From a checkpoint of a small masked image model: muon at rate 0.004, 41.9 epochs.
Rows from block 6 of the encoder, named by matrix and row number. Rows with one number belong to one neuron. Each number is 500 + 50 x the weight over its row's rms, rounded and kept within 0 to 999. All counts start at 0. Numbers have three digits each. After the name is the row's rms in percent of the matrix's.
# fc1: MLP up (encoder.blocks.6.mlp.fc1.weight, 2048x512), inputs 0-255
# fc2: MLP down (encoder.blocks.6.mlp.fc2.weight, 512x2048, transposed), outputs 0-255
fc1.1657 102:441455478453529552534521425608605449521516429470469564508434549508525419428398533513404559491534582539388495439545566521512498539492416503541529558573464503506458427469551415598530515516475516546393539514494492528444493500515530515593453439481445475509469411586564497436556546514436489528474356465430527483505469557518441462505606565464467476530518586496435457493563498554477516485526514465481535493501494498466477500426380561595517514455471519503499514562410520469516535465567442480511475448493467512425498502436513475555511591541431517445481441568511515531497582551518456568460454524461520498542542489479461471406468495518550526467460515462473571497507522481558519480555427521411495467528480407575590476505486489513546404551520478466499478543520509508541512504534589
fc2.1657 108:474507552425567539492469536451601497559541524508484493475558527519492463487450564385565491468459539481596397518522492504512597514405545545517434518579519476502542492446573426469510557482527465402542486598465555446487503553524461484431499460497574458477503546470457486505475498490465522470476520544512462521477571496439470557546362517459401525561485467553558464463513431497538511544457448507502596533497495506433515362524437456582552508483410428452463579506486534542532444460430531479509453451555553474565510439418470475549503515589520523464543587413450441523555583447475459568516474534543543457503520507526451515568464477454550430451427540562555525561503390552541568435495474461572515533538487599530517522487492450554517559538497540502436458402490545646560499515495470
fc1.1658 103:467406462555393486530544597495532547514434536450564513547406507471490466493481513448565562483542515449595555501520415490413478433528498542537498549512426451428498517586486429549445529539519626556472518536469500547594587469534520546478459476506494450458578499453477477414494490430562462528479499448445448499452540476474458439488481423468506552430450470516582528428433517450497460508493518513501372527604593480492417490527470493509621507445515487561454565540533429525509493452496515493555416606499524633425409495480503533461548482538530471479442548501537641485496533474426501455439434516488535511426602509531479455399444557482574486503485434528553627558511466462546567448471515447554494521529470470523518565451527491543505527417465443436572457507474546527588455521493462
fc2.1658 115:455582523482580529395521468458447529459476485546484430436544476514456533547558494484505497515506490520489526544433490491537501443503473579513499459503563595570521438423630561496450394386405432457534517472495455506451518452443509503561526474521577546391495538503494501462523451527401508533510500544530519516573443402493491480479473460512490432508577557392528528470456489527510498564508537438443547431452472527512586552471516461471616513547553523509505468442537525524594446453484517582457572567397545494548448527642427477572474558415422586490527488506488443592483419496438541451559521518493537474365480430518472412506489496438527573549462535544518483636507607503526494504461342554546566429536622533574475473538475588451524595488521500527472471470547481497497576447487573
fc1.1659 125:629434532551435560549493471468468538481583553491492505543424626490418560561574508468451471590556476470538455535581482534413439423494534508470455465529526522502499520435470475549517535378416530477535579520514573519456460442455475522509520593524430538396522524502551546523453426515453474412516440523521471523483492496568555498515514455566427484463502595492460614551531507505516477544544509492489495533448588542498436628446540510478382473453445519570387517551447502481600534533489556386560521578546492448519521490470515528549448410481447437491502522456472461388449554428565547464414484502550415531530452592457530551492578484407509497458449572433527532479421610541357520452554517529573403466554442512533467478438595508561400541443525536527459560508502455552502580541438481
fc2.1659 119:460600464478528456525486524420475481510458443404414519547471576476565446488527568480423391476503506501479519503576557506514533550503432550532468501493557490535474432531532542530567457529465512548561549546477509550499489509576500538507609427555529488487510458470530458513468547524498547491542528547456474446414492534536503562488507368435463469425449399628516526517470483442472597486563492485484501471423519493416557551575456468428540621534450515521561465477489466493571521507519565529426494504515441488539435528472590475460468509518537476604525462445487470526594544445480484586517499533432483444563488538510507485391420487476468570424479473462466490467472487484529479513515505476539467494504504456582492509480520527434479460484501471484423608553521528520438468647523532
fc1.1660 017:491447483505523517629448574558493505509526587491616493460479533528409626511582533543538473443456373493479458440470515482567515508552387484504499485479515476498501489467504560434423459494571412529535510506550429500485468553553453489529511561498441564505545439494543545421532444417483537432586569501524445508566528502456542475483579545507473522583487448469481450607465471519488527509514518536612491553509471471500489581576609623416462488400459522499511497401500499532489563466577549394464562491515553412525466429479434467527469460532519492477488491493526500504434497491498563494472514560423402470434539498524539557570527475508544452558430552499483477425592482545500451490411421483479534438483506528476426492507429477438522552536429558416569495519518607518450526513476395
fc2.1660 019:427509578431573483496451552521407480644475563461527599479458518539586502440508401341540471532587485513457537488427529486495566468509514471550525510530473561474454416508510558575465445542526485425541491436490499498464467591512537558487545452540472453525425462460452472490501502410499378522429528495563480504602498522490494538512447486500481476511528467522413558479548506503521509529428605495526445508514512494461490464457397518419490442442523432552552446480591438515500456457494415481606456516533561388508515410511396562556520552605370461621482471539443506519465468430466528366422533567594483496378658475518499471504591603540553505515460493435549468498539442534468376460411438416483499493428536603547501494548429526556510471504428566487576543497482552475506528501526574
fc1.1661 051:524519473434567552589469482511522502459594551497406563621475542581465517538434468471574561469527511542565499468479463496480483493527568529421447501467516437519449537540580484539428472474488521504582532465530481474480496481472413459415602539492483551512480463591435481465494477448593480543522480482524468419465475494477564581481585494528540523466453484485491467533583500448441512509521502427538520461469400519525443495475459445496546458585540457544509581514537555506469454474455472471513456540521546455499478432518478526611529497456569331481472563532475439564630556463461462482478512439518454569525499464484540548542549430562532531524599576504519483566400450492510432441466558535520449416490585469559491506446485449485393490402504582445504586435477547535474368467463442
fc2.1661 051:468464559553476579490579462501565526424442498511524565509449500424511466458474519629488576551569470453543441501564570446467408391568614458643417512431504401448398508649511515511403516445490520549527565432535499553507484568546478525516522514493490516504589510493462536484564550548548466514482458526476478522440557475500431476542484455551488526530560439516446434451406507456480504482511477501494424329497519517523519424399562449530515542520537583542537519430417522505572455504480546484503541554533479498594452499513455569493535502484485468568514471510477494432537490401632433498527477563418528526479574478532538434464529495582460572485507432503526480439522545561473493470572537579446483444450509450509523413511463499503516464457508560495515502425453427499506434538601555
fc1.1662 139:464636481456447425570516471488526465557532452365533495436508461534438540429537506521459663478398504431446533478540473501462476450514537438495461488466531433444523485510482538437512576486499494533532451533510497562415540520542470438513576552527539407443470508477532541452480515561675484340498537491467518529517546528591473461415509466517541451559537537413498496489450433394476494506522500465515366500503489470448520509488446469484533495484514528531456476568455471527575481492495532493555608532489540483510530480537361406577512502493548540448489472553492465578451486508480409526543529656473547430502527462568541482528540498472473507457508582579520492461489565480559430577594456545479438455429486478519519518454508488454499468569563553465577456440489438502478507443482457
fc2.1662 153:524522450494525423576433439438505474448455490467494581480491546564404425500472590527442479609537543573567551485480465392391460518500471548504493538533492480400517522424546481482550389631551484486519538472469587478472542516511438476510527556440466482435447491473501489458546528481453454513613542522511484577495533450514508501488456437510550582535507455551550506449537438449510467456450398545567457591567527554549525508517552582481474508579545490480511452449410489503513594466622471580515521492567480459449432547481551586599466463476468491456629516461461464544492451448514550483534488499425470536552518543548477498432500525566524427478516503525451513436473488466469418495535542504450559404489510538481504546520498482427447532438516505532452431538437441574513547514540512
fc1.1663 073:462454542531509534492453546503451568450518393528526449555490458561516585503521372515558515502552423628523421491405583505542441455513498433459558481525528503479506603451491449552549449522522487544495400463524572452458473497550499557494507565565456539514478570552584487528525406548555460505563533578428557522462443435438488525543508570475497490479438462546384505473557486541544502529543494566431522457560549563506415518474504566522501451557605450483483574468478563493441403617485466646462449559518463526521551498471481518535529461547557516508521490480490437473450448532468446485469500565443521504532539454466522453521485513602457510446560433458494574443558416511533452553580521502574482557463524513478529427532528426513481446583424510443514517546349484548409517545549551
fc2.1663 071:491489473458538557464560541481618500474480535462459536537457522510519509466618539563510447497446510504528462510495439470516564483505456482594525418480593547408510527543551527454443553440458488488466510465405444402561459557468431472489570493602462567480539492543526490473494497522475478432471520507499540572571475483418520497486471561513517535614535470504590568427533524563443578529556465509472583424595490558448540510498571501441486478499521484490381405472491521556426574464514384410559490516595525472486478395478464486514430465566462597463482462497561601501507477453496435513461456548457415581479622431500465528446486394500523576490578498522552523556489530504466505484517423548595585509507489439489544579501532482531525559420485592440587462472605433585516569551467456
fc1.1664 134:466430575426479376543513552483532419527472479418433517473544490454566529512478543482473509521580545442461518422544452491497507529478506502441480539444357530495558495532496529498493562415588447538491521494518499492503450498462502508575469561467515490552600491491466445579495609450489577524544483389478506558569469580508531605477646516511537524480539456441502537435505497521451448449411456486477508504471358599532447543446454453458489522489443455510566494490501450409587523502487507500549491507415452539372567494605457470459435510491476528493506511500586526522495506563553569575458482431462421495465468482497585473461493482534487506543532500487538510521533547537448481415472505447484601448510606507534504431602510497512490501526493511459550518514489476547539555511525476
fc2.1664 118:518525439434507531484497518465447496423586467468507513543573573547522519384581478491576624549494588438592509554458486483481516468533431552481504467526421445552436449503499536434486485489466504474577563580559464490533474425496476460469535463571436498541468392453451602534463553503490498517507487560427458453513540388565496439489475469504496512488469441545483501575521483528464486542415491521553521538471545505506472558512521486514490494552584438489471529461475583445477465476506595473618492558485555471390600463553503580450443511448484535539472562498479490590451574492431473517504499538493408571488538524539492603464590532472418535408418420440514519423496494425517507459485554558488417585500512524512448594451546557425488472492476556489462374544479478568523382475475493
fc1.1665 062:523400629459514529533531509490497505510525470469478483490509591417570508571467476545479469537536515656464457497453518465532547538469556560473442439602505452559504443438580553567582556503473537491431432529427500524380542458579489381531618513580486461447470517542508455417451591506554453480486511529562477530513534437507511441484513529449480529480524496488528500514459518436392450571408510509511583507584577423519516524491429483671446575526516457574556462544528481552501470470549472472466442500494451473496464550441521532475467421503530444469515549467547593453543625516603525534520425463405535434436468491529501539534463527537468424454503434494490451461476406520487545523429556513415495539579542552438461422469443433522528524540508395511573439495515466516536505554469535
fc2.1665 059:506564579486474454508507492508487518530432407524414455435494599523533537597571469477592529491534578520631570509522512417471492509529600445540541532516510612562487528597556454531509503452504523622513505442453400565538563502474541428559515577507488440500673442429564549555599415487456475507549508549499407449501529389441410462509464513510393542467531437441469491452491488486499437514487511508492492526451455437438550551457472567546580414475415515478428460468453580497487545478436529422427498545447524476528544480490449467445490527482459516486496487497478396608480462434511561490580527538481454339474550439495439519498459444484539459474473502536407512490415586499423458557539503460524501489568404534477498574499528577518503476462503458507467516499535538438472472448548479
fc1.1666 068:470585449380456524478493558541437475535437604619525585526467512514491632400486467492536493548639577519466530523505529600509464545479533549496433460526587494562449510449499422608509562429439462443405440497548517466532553552471519565472531467445478459443585540480612565444530434449554464438625371466524600525560526382490476546519473552469523573376489528498557530464491516453506516523475525426530504344483546536436573523480467374536545449530490528496483519505525438595438492455476494500491522540401489448520561460460514473605555476443512469551465448409541458554557433522549501544521493488411417545498550511464570446549461436512535499549513405440533521482539552537442479519524549512527478563496573536556475478541544462452558430512511506577429543542587518485544474530476612
fc2.1666 065:406498466478502499563564512485374588369543548470461553583522437470431476451477548535411485511473429469494415589543418475611433443574525480523430420533536446504499469463575454572483392461558531463543442567484519423535439469511445603549523405500559475447420526459471533444561471429537492491485519521458535388439477458490496454509491526511466507516556555467494523585508480458427449508566565619491581396564495519455493439488566505547499614495552535528506604438426510498485448511496558460542506446484440473466493536393440490428477576421485475496462557537494499529481516508505541480488555491525455478446587480541453530460475498488497470498530393582385541502489483575537498572507532555476483490484522478492439505532453519571534442550504494579534502498410602508554399543424459
fc1.1667 123:553533517524545489424462435526489537525495444478480529485490551512494543426530469457523525479485588475496462597453570436488559540523597601543477445468572516566467538510517553490500542472563545537557494529480410517550545519519483443520515488543486452553377452407546587580508450480463475589518501461513454470591413495579525471511476486456515514513511476449439561579494471505493475527419488476528573509424456518543543423508524564449467480432549495456481544413516604440502471435545501505395495465546487473506573546478565495523436498516418547410492501468599495588465519504395472538478474626541491579481517506470509436547422446487404400477431525470582525486486496501552515447506547492436440458513475525455502462505577477527511493512679493434522528432520508382510585477530536
fc2.1667 125:536455477360480478426585528523528492486522512424504459540547524438562445571454391492540494480521577529479441508390464489463449474417482486517589493512566491501578522501448503543489390428608575537488577469458497464507473471556478528385505459500448520507493490565482509495478477501516628501455488542514509487530578484510506475442492640436497422497487510419561490482500445462474407503449499430451494469516556472465396499531504476464525544509527527542421564493501556413557545451511496491519644519516436497563484547467548578473507546560567401493495388475552567583433533523515398432593524531536490437515529431553427403442505533531570442472539440465528526514419376461568494520551395491573497478525536460492519486456471589540480581451546471416434523529543557496503417563484476
fc1.1668 051:498485452577524449518464512529567494462548484547414513475571488511626419490500510537446546573572535539485435518504599478469456557477490464458603461442524446489525542504414442507534505531458463406504503497409561544498432496422530586511574539445485483411550472510551468436537427554479501442557496454490503480559526504397497494659387562464495560529500475537581435465502452551446513575536534482442549423488432449480542509419528436481489550544366499454505512590559499364459613474473653560504531501496473491448459449506487494475468444580511474520518588437568580496397456544452632452500490490493402448554508432476480517545421457506524532446509499466522482476524531488508511488602467521481437460494447542526393503462589524540481561596491540523525493489495485462426511482456457
fc2.1668 055:442432526515506446569470573430489449510472487468506470492626511574604553549549474432492461465524432465467586445514469518519524521476522480458500470572484512551451403472559503483479515565435439366464541576491523420546519497481510559529485523510542503554530493474466527455484526487575455604483537500567454571487484503425497588481584498541586486533503541481662475522528510452480474504470560447483654536447488558569490569547441428485462432461476444443459453505487514568480501498473547526482458567513562426541547524520481533524563514387417469462415495538479535545493432583531504450449477418563453476420563508538500490556456474449485416507547621557475457438543512620560534452507477537431502520554534526451489522510532500488456492562519530431555533393557499539554538455481487
fc1.1669 053:508601486518528474455527465502437489608549459483534455521530526516509572445520546526618511599442511476568475446414454462507488521474548472550502438477474462467483553548472473510605462506457433499500402582552568448620430428459455503456568524546472425515516503513530490467483449523474552420442537514495485457526582502551490483363497555550478511438492573446483472493514520484494564442483442482441457531439516530494532517485444588491497538493463405559473483407520554450548554456459566561542441453497591503562481421413551510435500453439457479511475541478330588420502551526547473359444513462565610548554485470507500503532532487521480487468446511534531505517512462609500450463557457556504358484452427526532409462609536547529474447469566536448467527585472507663523549548533563
fc2.1669 056:486516500527483513469616512538461518534545492504459482575486552500458409527393560551437538503504569535399474429582451604535455453512477567506501489464439482572528496514466575309512490548410509481489512502469523555456514543494523445459458525549484480556473478552554520459466398566496652520465518430627473518469415531478493592577454570522525492523664487496485436543476498516512395551465484423599511615587472547500431511465540491510501460449497524548517542489549501535518580505524562494435492438542482610485454491584508513555546554536554542543531470533518556430421356403532412475492405508463460462543600484530512432433590453522512513605558490433479504527555538491460494527542477501486569473546549498520514544428515523530438482472474399528446577452494468479429520510507488
fc1.1670 090:535500479545564352420470500475447494467559462516477480498446531602549498433481542476508488465488502417464535567444482608494462434508511535489482534558548491527550463474512545458504524520576464358485548488492474507549463503518574465466572524612464459504410385484402576445494519473492459575478405482497489404477473532506476481498465526642526771522553511517462482428535597520472504423433495510558436478510558523556461602438596573544556488467489464537470399533484553526487485442466493574504550572473511479572534435467563461518582480559494522507478409568522499473500422593493459531534541578485549524463452459581564501578477560464492508550497569500428542491469505459494527488543453399452467454517520547504471520498522504463452523559583479503441487573464429464524573497527449
fc2.1670 093:627525494396447532586585518505511447615553570427434524508430492545525462562486480465476474478470496569498403562552512530473552434501383603452545527459443576461455495407537563502530456586438542440493556499453539496513527532568404506510516510451487566511469457461446525502531532484514531468548560493482578473552478467495440464503549555453473484446481541436420578466482468507402524511520587529537459530427476544459441527467416476562509452620574440438458535515495421439599391535598513499547547495550573501445463540490422516420426555453447496510513453521365459489549479459498554518538559504418457589536510608513434459484454428599484536493511450422587628545524451587441604540459339487425495569469536515529552523571539454531570501506515543519466495434510404496521500543474445
fc1.1671 022:550562498443506571477469495538525399536442452436471485524466438500461480490397514537482574560492527490548476517469485546590537578454449473485518510545484457514536571434439570457450570512496492494450474463478460451367418426489466610543440496528617504434538503498507381535600519487455493408545429513620527525462494425546477477453472483482487566406513482391512417534466513597506527452453532406560450432584528571450494562429525461406499467555419472423549473520515554461463489627476576511546422400498515557513492486560544488475448502449472484444455532546472469564488418535537508559509508512433482502478531578485609453520430412536492514482539532461527456556500536524472486535496487542547479448480515520508496486510446499427497538521563554362589437514517492531442461483493476
fc2.1671 025:483461496497511516547526535585456551496464503452533510489592512513439491512525506513461569530507527406488598493508328434576522527474440528422477499457503498541439439499409549585510480454469544462500512467551508578444517443599494535502460530548532396379531515554510545504475466487474508456458463494590496514512570421536569438571429521521510507496658522494501448512409465498546574487439455551473509488520483580510500531478489504466527496521512457484473459543536536491492499568518474497448488484488493497486492491478521464491414473501578457457487625573490472553424449441534565544491425470506459462473524482467497418441509500561524507562472503482479512567452441525556542515561463402455466557525455515452432516545539477433595447409409496490514532423478546469438626478506463
fc1.1672 079:534472499459568491542463558443457481510453599534476439536486498514490516480589526541462495497508500487450499452451408531543533428510508518523472429443449443433488491484534508578482616473429511380526586394489467525515473557506475465529494497465545591460556518504472485490530449471510552510531493495476397554565534470468513451491431449580532419515532503386526477469514455504579468469492462542550426479483554587511425506482468615482497477534466510583540490551499532548454473473467523493435623631570490516566496488565544509501451526479541460548425489514638524597591538539496384531404512479477606490503487510512468490530498559511523538544569497457514577445532549517519527493481595476409496592452395409532480549511528429526516598436495460476480530478476518482474373588506531
fc2.1672 076:532542499556555516463467466509425515523580466574466467564544533508452476547570554545347540486497458432457466508517487498552514520439381483509428532513413501538492544543542411519499549463541489498586455491490506500449454527480576518496480508553555419476495438448550549480542538597529524550523524522496497597544587526486476468573509498460512433571567516522510578502454530502413478425545458525475528478489502559581542504548440494556526629548481416516435437538466522491475509464559581511408470513503449413501542472423480380458517456472450459577526539469467399577495474548478593508510475454505465525466476501542408578469454507450473530509522461463379511454558482498489424565577485599596437436561479551516471559610568507520458489568562465404448496514539499518495458515514437
fc1.1673 126:500465541530473498501490597499471448401512608510524459556462438488525494505506590505497510533493615475547465420474460489395494451485520421458465615480528399499453521570387357620542476494525519495398514522405457524514545548563455455514492471548575443497556533514545436505531488525485453573524534467539447434580514473486471424497415464455503484449614554511496415465459503412518478392502493541453477528519530545505445559554396559530487491457543502587480374536457505429506562431564477495550467429600481559383553466523616485566446437514528567496497536458533478555416431567439518526445555450519459538431502474450502515543421539541539533471482478452543526490520488479473504474488493473543563465562500599495491494531495440598505573492523572561504633516426528535472525588475438
fc2.1673 138:500493416517543539560549497474421530507506447465657491597426500447439439469552510514510477606405402417521436564493484436490569437516511456498497529489551442525487408410524520504425502497531519363421572522526530510521564470464525472477484512575427534437476446429484591500435502476495480578441527483452580504522460485470475541534448508550572588535564508551564568385551511606483554497546552549528487507487466494431509471497474582467492510535537547446579429452523560555499480563458491565535485474531555568464375466479465500554534544498593493571551538568622512521514463502452500548460456457536441479456454564525468488540488498510484496544403562585481433515529516449494479479578530528408427472516466468486478424538516543516476460520468603556527493519532541596524386499475474
fc1.1674 021:541484506515502485426479588512521504551561630573499490473548543532421438411470528484558401501453443436491364471510470479539437468537519585519462461503425495409444505520510485454525468494504479527575498517512404519502494475530504476531512487569595584571518438544527415520513477503552505554569475364496445445411550462549375461502409509593550545434527590506516484471539433428472520442510501500470578495493520462477557534501512536485519522569526524444478562525410572546575431473486594449537354474516483516443526471562497559514492553546603588519533542526513478475488458480492479457514510523514552518466503490479583557510559438480484523581541482577392548521475457568468523499434461451591519539479502488428554416446472493473427519539586474435487506509538506480572473411456630
fc2.1674 023:460612514405521436501445470470555436504469546551508502425564525506527495486450395484510507402548566551498416483603464496561556444528450592427464497433427539453522524453471532550501430481497454433461550494442395494517548515544515555455513506582532489532578445515596509485505554495489456536481507428461429533484448389500515509443480503488569468513526501507486574440538457549470461445558570516621498444454474490498543511576551584518528517488434578463450533454460598484514479392494484476513487541458467567490637499513543551573382567557503425526464525487494495425453462378471517530514509502440487504498451488456582492507558464456476475579450339573501547432593450483434489555525598481619485567387515530493517512594566529436576505566480554473485494562546534486541528526580479
fc1.1675 123:474445504410553456552418539522553475537476435482526553513462413512466453412579493485517432525491469487482537495465548444486451476454626554483434571395526496495555367417501614501538404481518547449549486437533438517522516504569504559470430592484491486527494563532437432568485507520522501427515501512418414479503513487578461532500458525503517392399485536419537454508551636527523494441485554518517496487470538594482478604503441495474474616477601506571531549460487510439523509493432389540474500518557425478522484512575504472493544524481487561421553605599576523470570447512452429509612505454476467556497527598555538545518505544492567540457566567506507414538506484497470501502491490449518439544466419523445504520455498538538541480563532431466537587480466497452551432541477613
fc2.1675 113:457455482445470550474513448577426547534429373460494422461518481538381362531471550481519474448515441496503441431456503563531487527530512272560534523575572550541451419435489457568516543504519484532503530539397456543518408480517466548518420409476490476466528497515447497496529385415512532532471474444430442552505451547468512502407509521541521482455563457437514550493497491450526470493488438542575448613517593557533549431525530611445515469565534527497450459560480583512481566543534477479396470435397492551558444469481421493414455497518541463498522498543473547468501535528444662456546439474562406535433511547568561577473430582510539570524474444520513516454664571360449452548515520504496467561581501528548581450446480497541541555588538481501506567499431449497530513551502429
fc1.1676 027:553602474464505509496467517493404512578558406551537520589471537492467492502532477491520555435583466395517498568486499437497504550449444524568520645481575546560504573477522596513492431487490470504384506507632439506503529468407363476457451374464503477607438451538537485449513519521582517409608560518498502569433481480492544456522468500593486379406434582533458451476575477483537539488480522551474518472473468519417492533496535555501442548508509526574486481508554525519435509453541535519513519496460548467511535505561556461497419597493576424555524496557434504525451551523516433534510440520524487547569524539475458556548491436573534488431426557485481577482462526463560507542441476486529484475533361466497474525485495470467594514417466501481618462461435576462488523441587478
fc2.1676 029:444535453500525508428564470536554551620456504511393454503395440456450438546534480464525463480468622490515492526504427496495509490425504465500520525483492579455563524528546503547437492461476510521405460472492468494503414476461458505563534507534536510496566493517435512488429397470600518537382467566626471468475548426535577516558623448490458443540556518614527515470546550464556489431413462551525524564481534487364510518499537489472496477450440505575521526527471481531560564467586510490577425480529515439567520583456498433519450500362465496535355501483447461487436579487524485535507468515478450556467539496550482512482445384412463504555529503450502568549485524482466511531588490535478556423596470437459501524576468549464548499406488512478534430499440565456479540468547478
fc1.1677 026:514484497505473410529429470488364447469451505460558552497527497539437443478480606500545464521526477422506481412428425545529483439540518516437458426528545431562464479478477482484474567519494568459547480458521520552473408526532487495523612508412480502418529466489468413559552527499506470512486488461449524468494502517499569439593502504568505414534452462556437408528570423559443406471424510423490463470420544425428480469532565573513454580505519589478456454596484520474495457515467556444410518529456505486421518528527526528482488422540484487430488583414502510513469469475531574497592496505451456491534518521511502433527580589470498518556496607536536476420519402535497502443554574421533518530467541428596471541471432541478466515457514543537453595475552481535467599535532486
fc2.1677 025:429544458517566539465489531496498471479442427588427588482560486544526501479522485510572540538477523519519494501545513557494516430511481476469480503476495470495499461538349463545553514532521469465530543547446512536349477568587469518460498508425425528471535497464535521495505541483492564455510415532482451507475434528567542472641540575494490514456582479498527483538579531540424404493488512467542543489474557399576539535512446536439511515523477499509641557511545427505477479533519301454541459525577534492459502523463505598639418556487462396486571462456486478431558536487491470502379497531377503503468530458498472472567495458423520510470472424511473428604502561506543427549474480543432427456542456378436504460425523446493448421520551530532494520488541514481466442602577561
fc1.1678 038:524479448443483476523583530485518473482465386511517460446435437497554481485483448493541415485509465455483467542414508521510516484408468590545555525520493574560572431499477524588518432486420410480439482445406632568447498517497534383554412486454583585486575390562530537588477489579508526446441493508509479458539472484434565581440541506507399573490435498445571436556497449547491612527418501493578595457498526548489519464395496551563545442471487511507513559544517438508474621483571541553562488466509519420476579517494507628483455408474469529472487522507392505429498532499492569480510506511507501432478568560494478506457474496513508482461467504498448459463533537462492551568523501484564504561520636510500474507516488431542418491490518422500490535474443517482588400478453496
fc2.1678 037:414440518485463527528474492474452532554510548417600456499563481529526460460503425528486455481468516472484514506560496457477497521520604451581492501579492519549502554419458579411533529409489521485522560468442531655513484493519467473412445488517502424527536624515459492492546488569474507542443558453581485504581463499457469470548492493477449552421486454449371584442474505546444548362501559509528498536490530496513594503475499545456496501432505584481673527503550512531521539487484464550571555503413572602460460554457496627532574474469407490450539494490423455562482492532515497505524479521423433492538569622460443500496578472546474458484467513432557513502423471485461470533433580586566442391535569466552524541479452500452492578476522430474459464516421461601524535546500599
fc1.1679 175:499469481524510524535449544477497485492434518502499551456498485560552438538492465589497487489491499552519517493460486498487541538483409555451574555599475579499474555491551440466512512470425461588518411532479475567546537493497539418543485466491556505561474452601525464485474489498600548529444480503618517439531383497533451495527560538527481613446570562423476484531554476552541483452511456494506522575404567523587420534474491544555485441571509553547384582521548568423438575515573427444433564530454559537483383445462564484480447495492439487488498485514565520430473516479413464505452429456447525546492445457516428494536556520544495458534526531516506500488450475537427520493537364556450449500545546480498594470409561563478557501420579326481483524564518601420498485459501533
fc2.1679 192:437475475575481457443502493453529479496536509543524517454411428504496439565513489493530481466483569519421443567542514488543499538566550494515519409502566512510543524506461532438595464545447428516469426477474444470490523497572569493504390596564472499472413481457468497514429517445528613486473498509644484500440558436339568489532475596547479544505504585436444439450453485438520584469472529500435423395562535427477455484485414524535501407502472494399481505525544506503463442488454465527434515526502526499533496455461451548521487556506588525458469431453535538559443596532452537507539553479450476512530447537487512471477525439477568534474552542373466559571496563530526578478480513491491537522484460571503474390398482460448482493585571527493537526493539620378482399440567454
fc1.1680 053:443539492505538546494574466579498499563479431543433373505555492462486508442565514587531527467381643504474497522502474442502528540605521540531537491491493455547498508494428577435543531469523509577580516491530543528440462552573488506484479634492488562453528499466401446411447503517538443474469521531571467536478498587481461492482500440465512518556561575514549557494482463526479429441461455494432469507520447468534490537523463440492497458430500550447482468543474490427451563528475520601421420478536471455576553496551473531473509499438546529501527561531405467562473529549438531460496503516526560441507485455346540469592387495465478496502432624465522522574520568557479483564474508602500588526503520534481509502453475486453554524497481503528465458539386429479504492488426442
fc2.1680 052:417533524455514508520543462546450551475534550441434479507580500505365491461512502589560461598467503522539482555477372586518455527471489560421475428470580554553483510500550543545493470512457530505552479534519585569556398529496503396479498481478548489396490525467552466459480487407428512519492480552511609597556466524513470456473527516595597525453458476533532528462513549512503539509569459523524544578416482478539507516450546517495449488430456467544472528513539456456399461455523566478613516553539536431520500339512442435446426409488504489439455564448513512499479412553533521494482412445540444490488473445549520455490545602460510523465442501409455423499475506421493489462486487503463588475403484440532478530576435505512540484627462514493515496438539484487473542461508433
fc1.1681 131:543437472477422552419546470453516462476494512485542532448616586494512563544460476540373514486515663556559611571515474516594477522535460478541426451475431400457531575507557469485510501463484448517550479426522497563428523570501481471479432535464519433456553497499470491541390565507524517501559524542469532469571575558503367513465418480476519451490421467480593481557593416561517420514508601494541474557442548530535500512509555551530434521538493551436566473385494471454497547543587478564427482456486476489489488419475467491466491436482547488647530475497553498376396499498427543424577508483501484541501471443596540490476482461453479537553515454464459456524484548410403520489509437484506489464475548556530470479523543444513446524566502490509465504503491521435594512484438488
fc2.1681 127:588474510409511506654489468502418481464505505546557464493439400475506431453513549435461496470615546399523448555431519492615411583481454580411469587509479486503445573480463574455554523490425620537435556525501407457455509455605452554474527509559544560511503441413545603451461491569562605499472440546460568543443520497431599481557442508546476433417444497521488521476492455477498469577504542510511597416538509533367519495527536512461530543468538473436464571530495493503522485530402441453563483547452538520513538577561520528555473455519443432531501489464470507546566502515579429499502493474544432480531528492502407544531441507412549524551412616431591492604493502542530496493525466474539452460550540383544522526557591503495487498494481490519552449459497510553520465455454467
fc1.1682 021:544441381532528472515467555543416530545476459536551514542496450527563504525535452538496514465437518480528488443560486522447531495529514423394456519487523523486531523512508492528425498504524417571494397548397496529502533500578430485475517574435421434570595530495446398556514491562522530460512466359559458537401485536510507487443499564605539487535514543566496473432445483513529560580448532501468578529501482433426449430500464667464467538476587502400497519468558534534499601440461504514513391577488554437520462500477493492598471474488491552465412597512454530495486519382505502442483497537455409499543461493454559473538555569513542549503468472479525542503574560442550474497435418507513482506488547533490526469548450387479498517528437479575516531506472429431495557542583492
fc2.1682 028:411541396449533350484564533608549587610513448503466489518484498531547441618438417421457495514498532514574560549562432442411518444537378445417579505557497546476550493475537499480418457532464576469521441567530513517481549531535507558479489517499522459543541500485471537591461493452451512483489503449567516563435424506435507559616561443606474482521550530610478519451435472486479456490433430581583562538495527495446511471507512545453436496482528455514546502555519453487521600550540433422508542541481548497452583529435514569561386421453503482534480534499417553507418437440501444395514529526509413514467475499451459439551512567536496550483459415503488470595594560391522496482453485451466485559520492540468490560536395458491475535470415475516513530591521483465515501520555511
fc1.1683 165:628628499448489542474577467484537438486503529396465507558485501383448424535468515434546610508560504505387439512492511499522467443406523483579498453597487560551514558480336490547479488582466524415541434549495492526541506430503533534518553472465463562501385483430436564473484575595518560512489576575442486426524562509534510513549516509471480469488489575506563488551458504467531522533461558530536530456468495469459491443537463529493569536512495504469439515497485494493554475447597507539555577531450519600523581478579523489596534527488610485560515472505504483505480429547538519477505417476512492499493413545477419463508541398511562450543486498443402497416526532488532491458495507517500502560489496563516478551535519502406415505495443456466519534487548433375438566508444379
fc2.1683 162:419424499554576484504535499508443546483586577536492543444544554565588489465518446484413470511587511559534578507446496527507555544450500455389448515402427555492528445478519590436516533475509465538520516537407487375422535414517444499513407630544475458438558497545553524515575453487470462449483537507509396517503406483440528547517469564490453515484495530502520550482471502510457547496501398461447492486569539464464441517572465500501433411544409507452561530359596491595426436575493513454484456497498488416495560504563446479497489515517511475449539497463456412514533485498459464543507595454555525470505555567560545540444579589505472542512449558565472552461506569543425452533484534455513531504475472498404479464515493470535486575501515508519465384471561549584579484560466577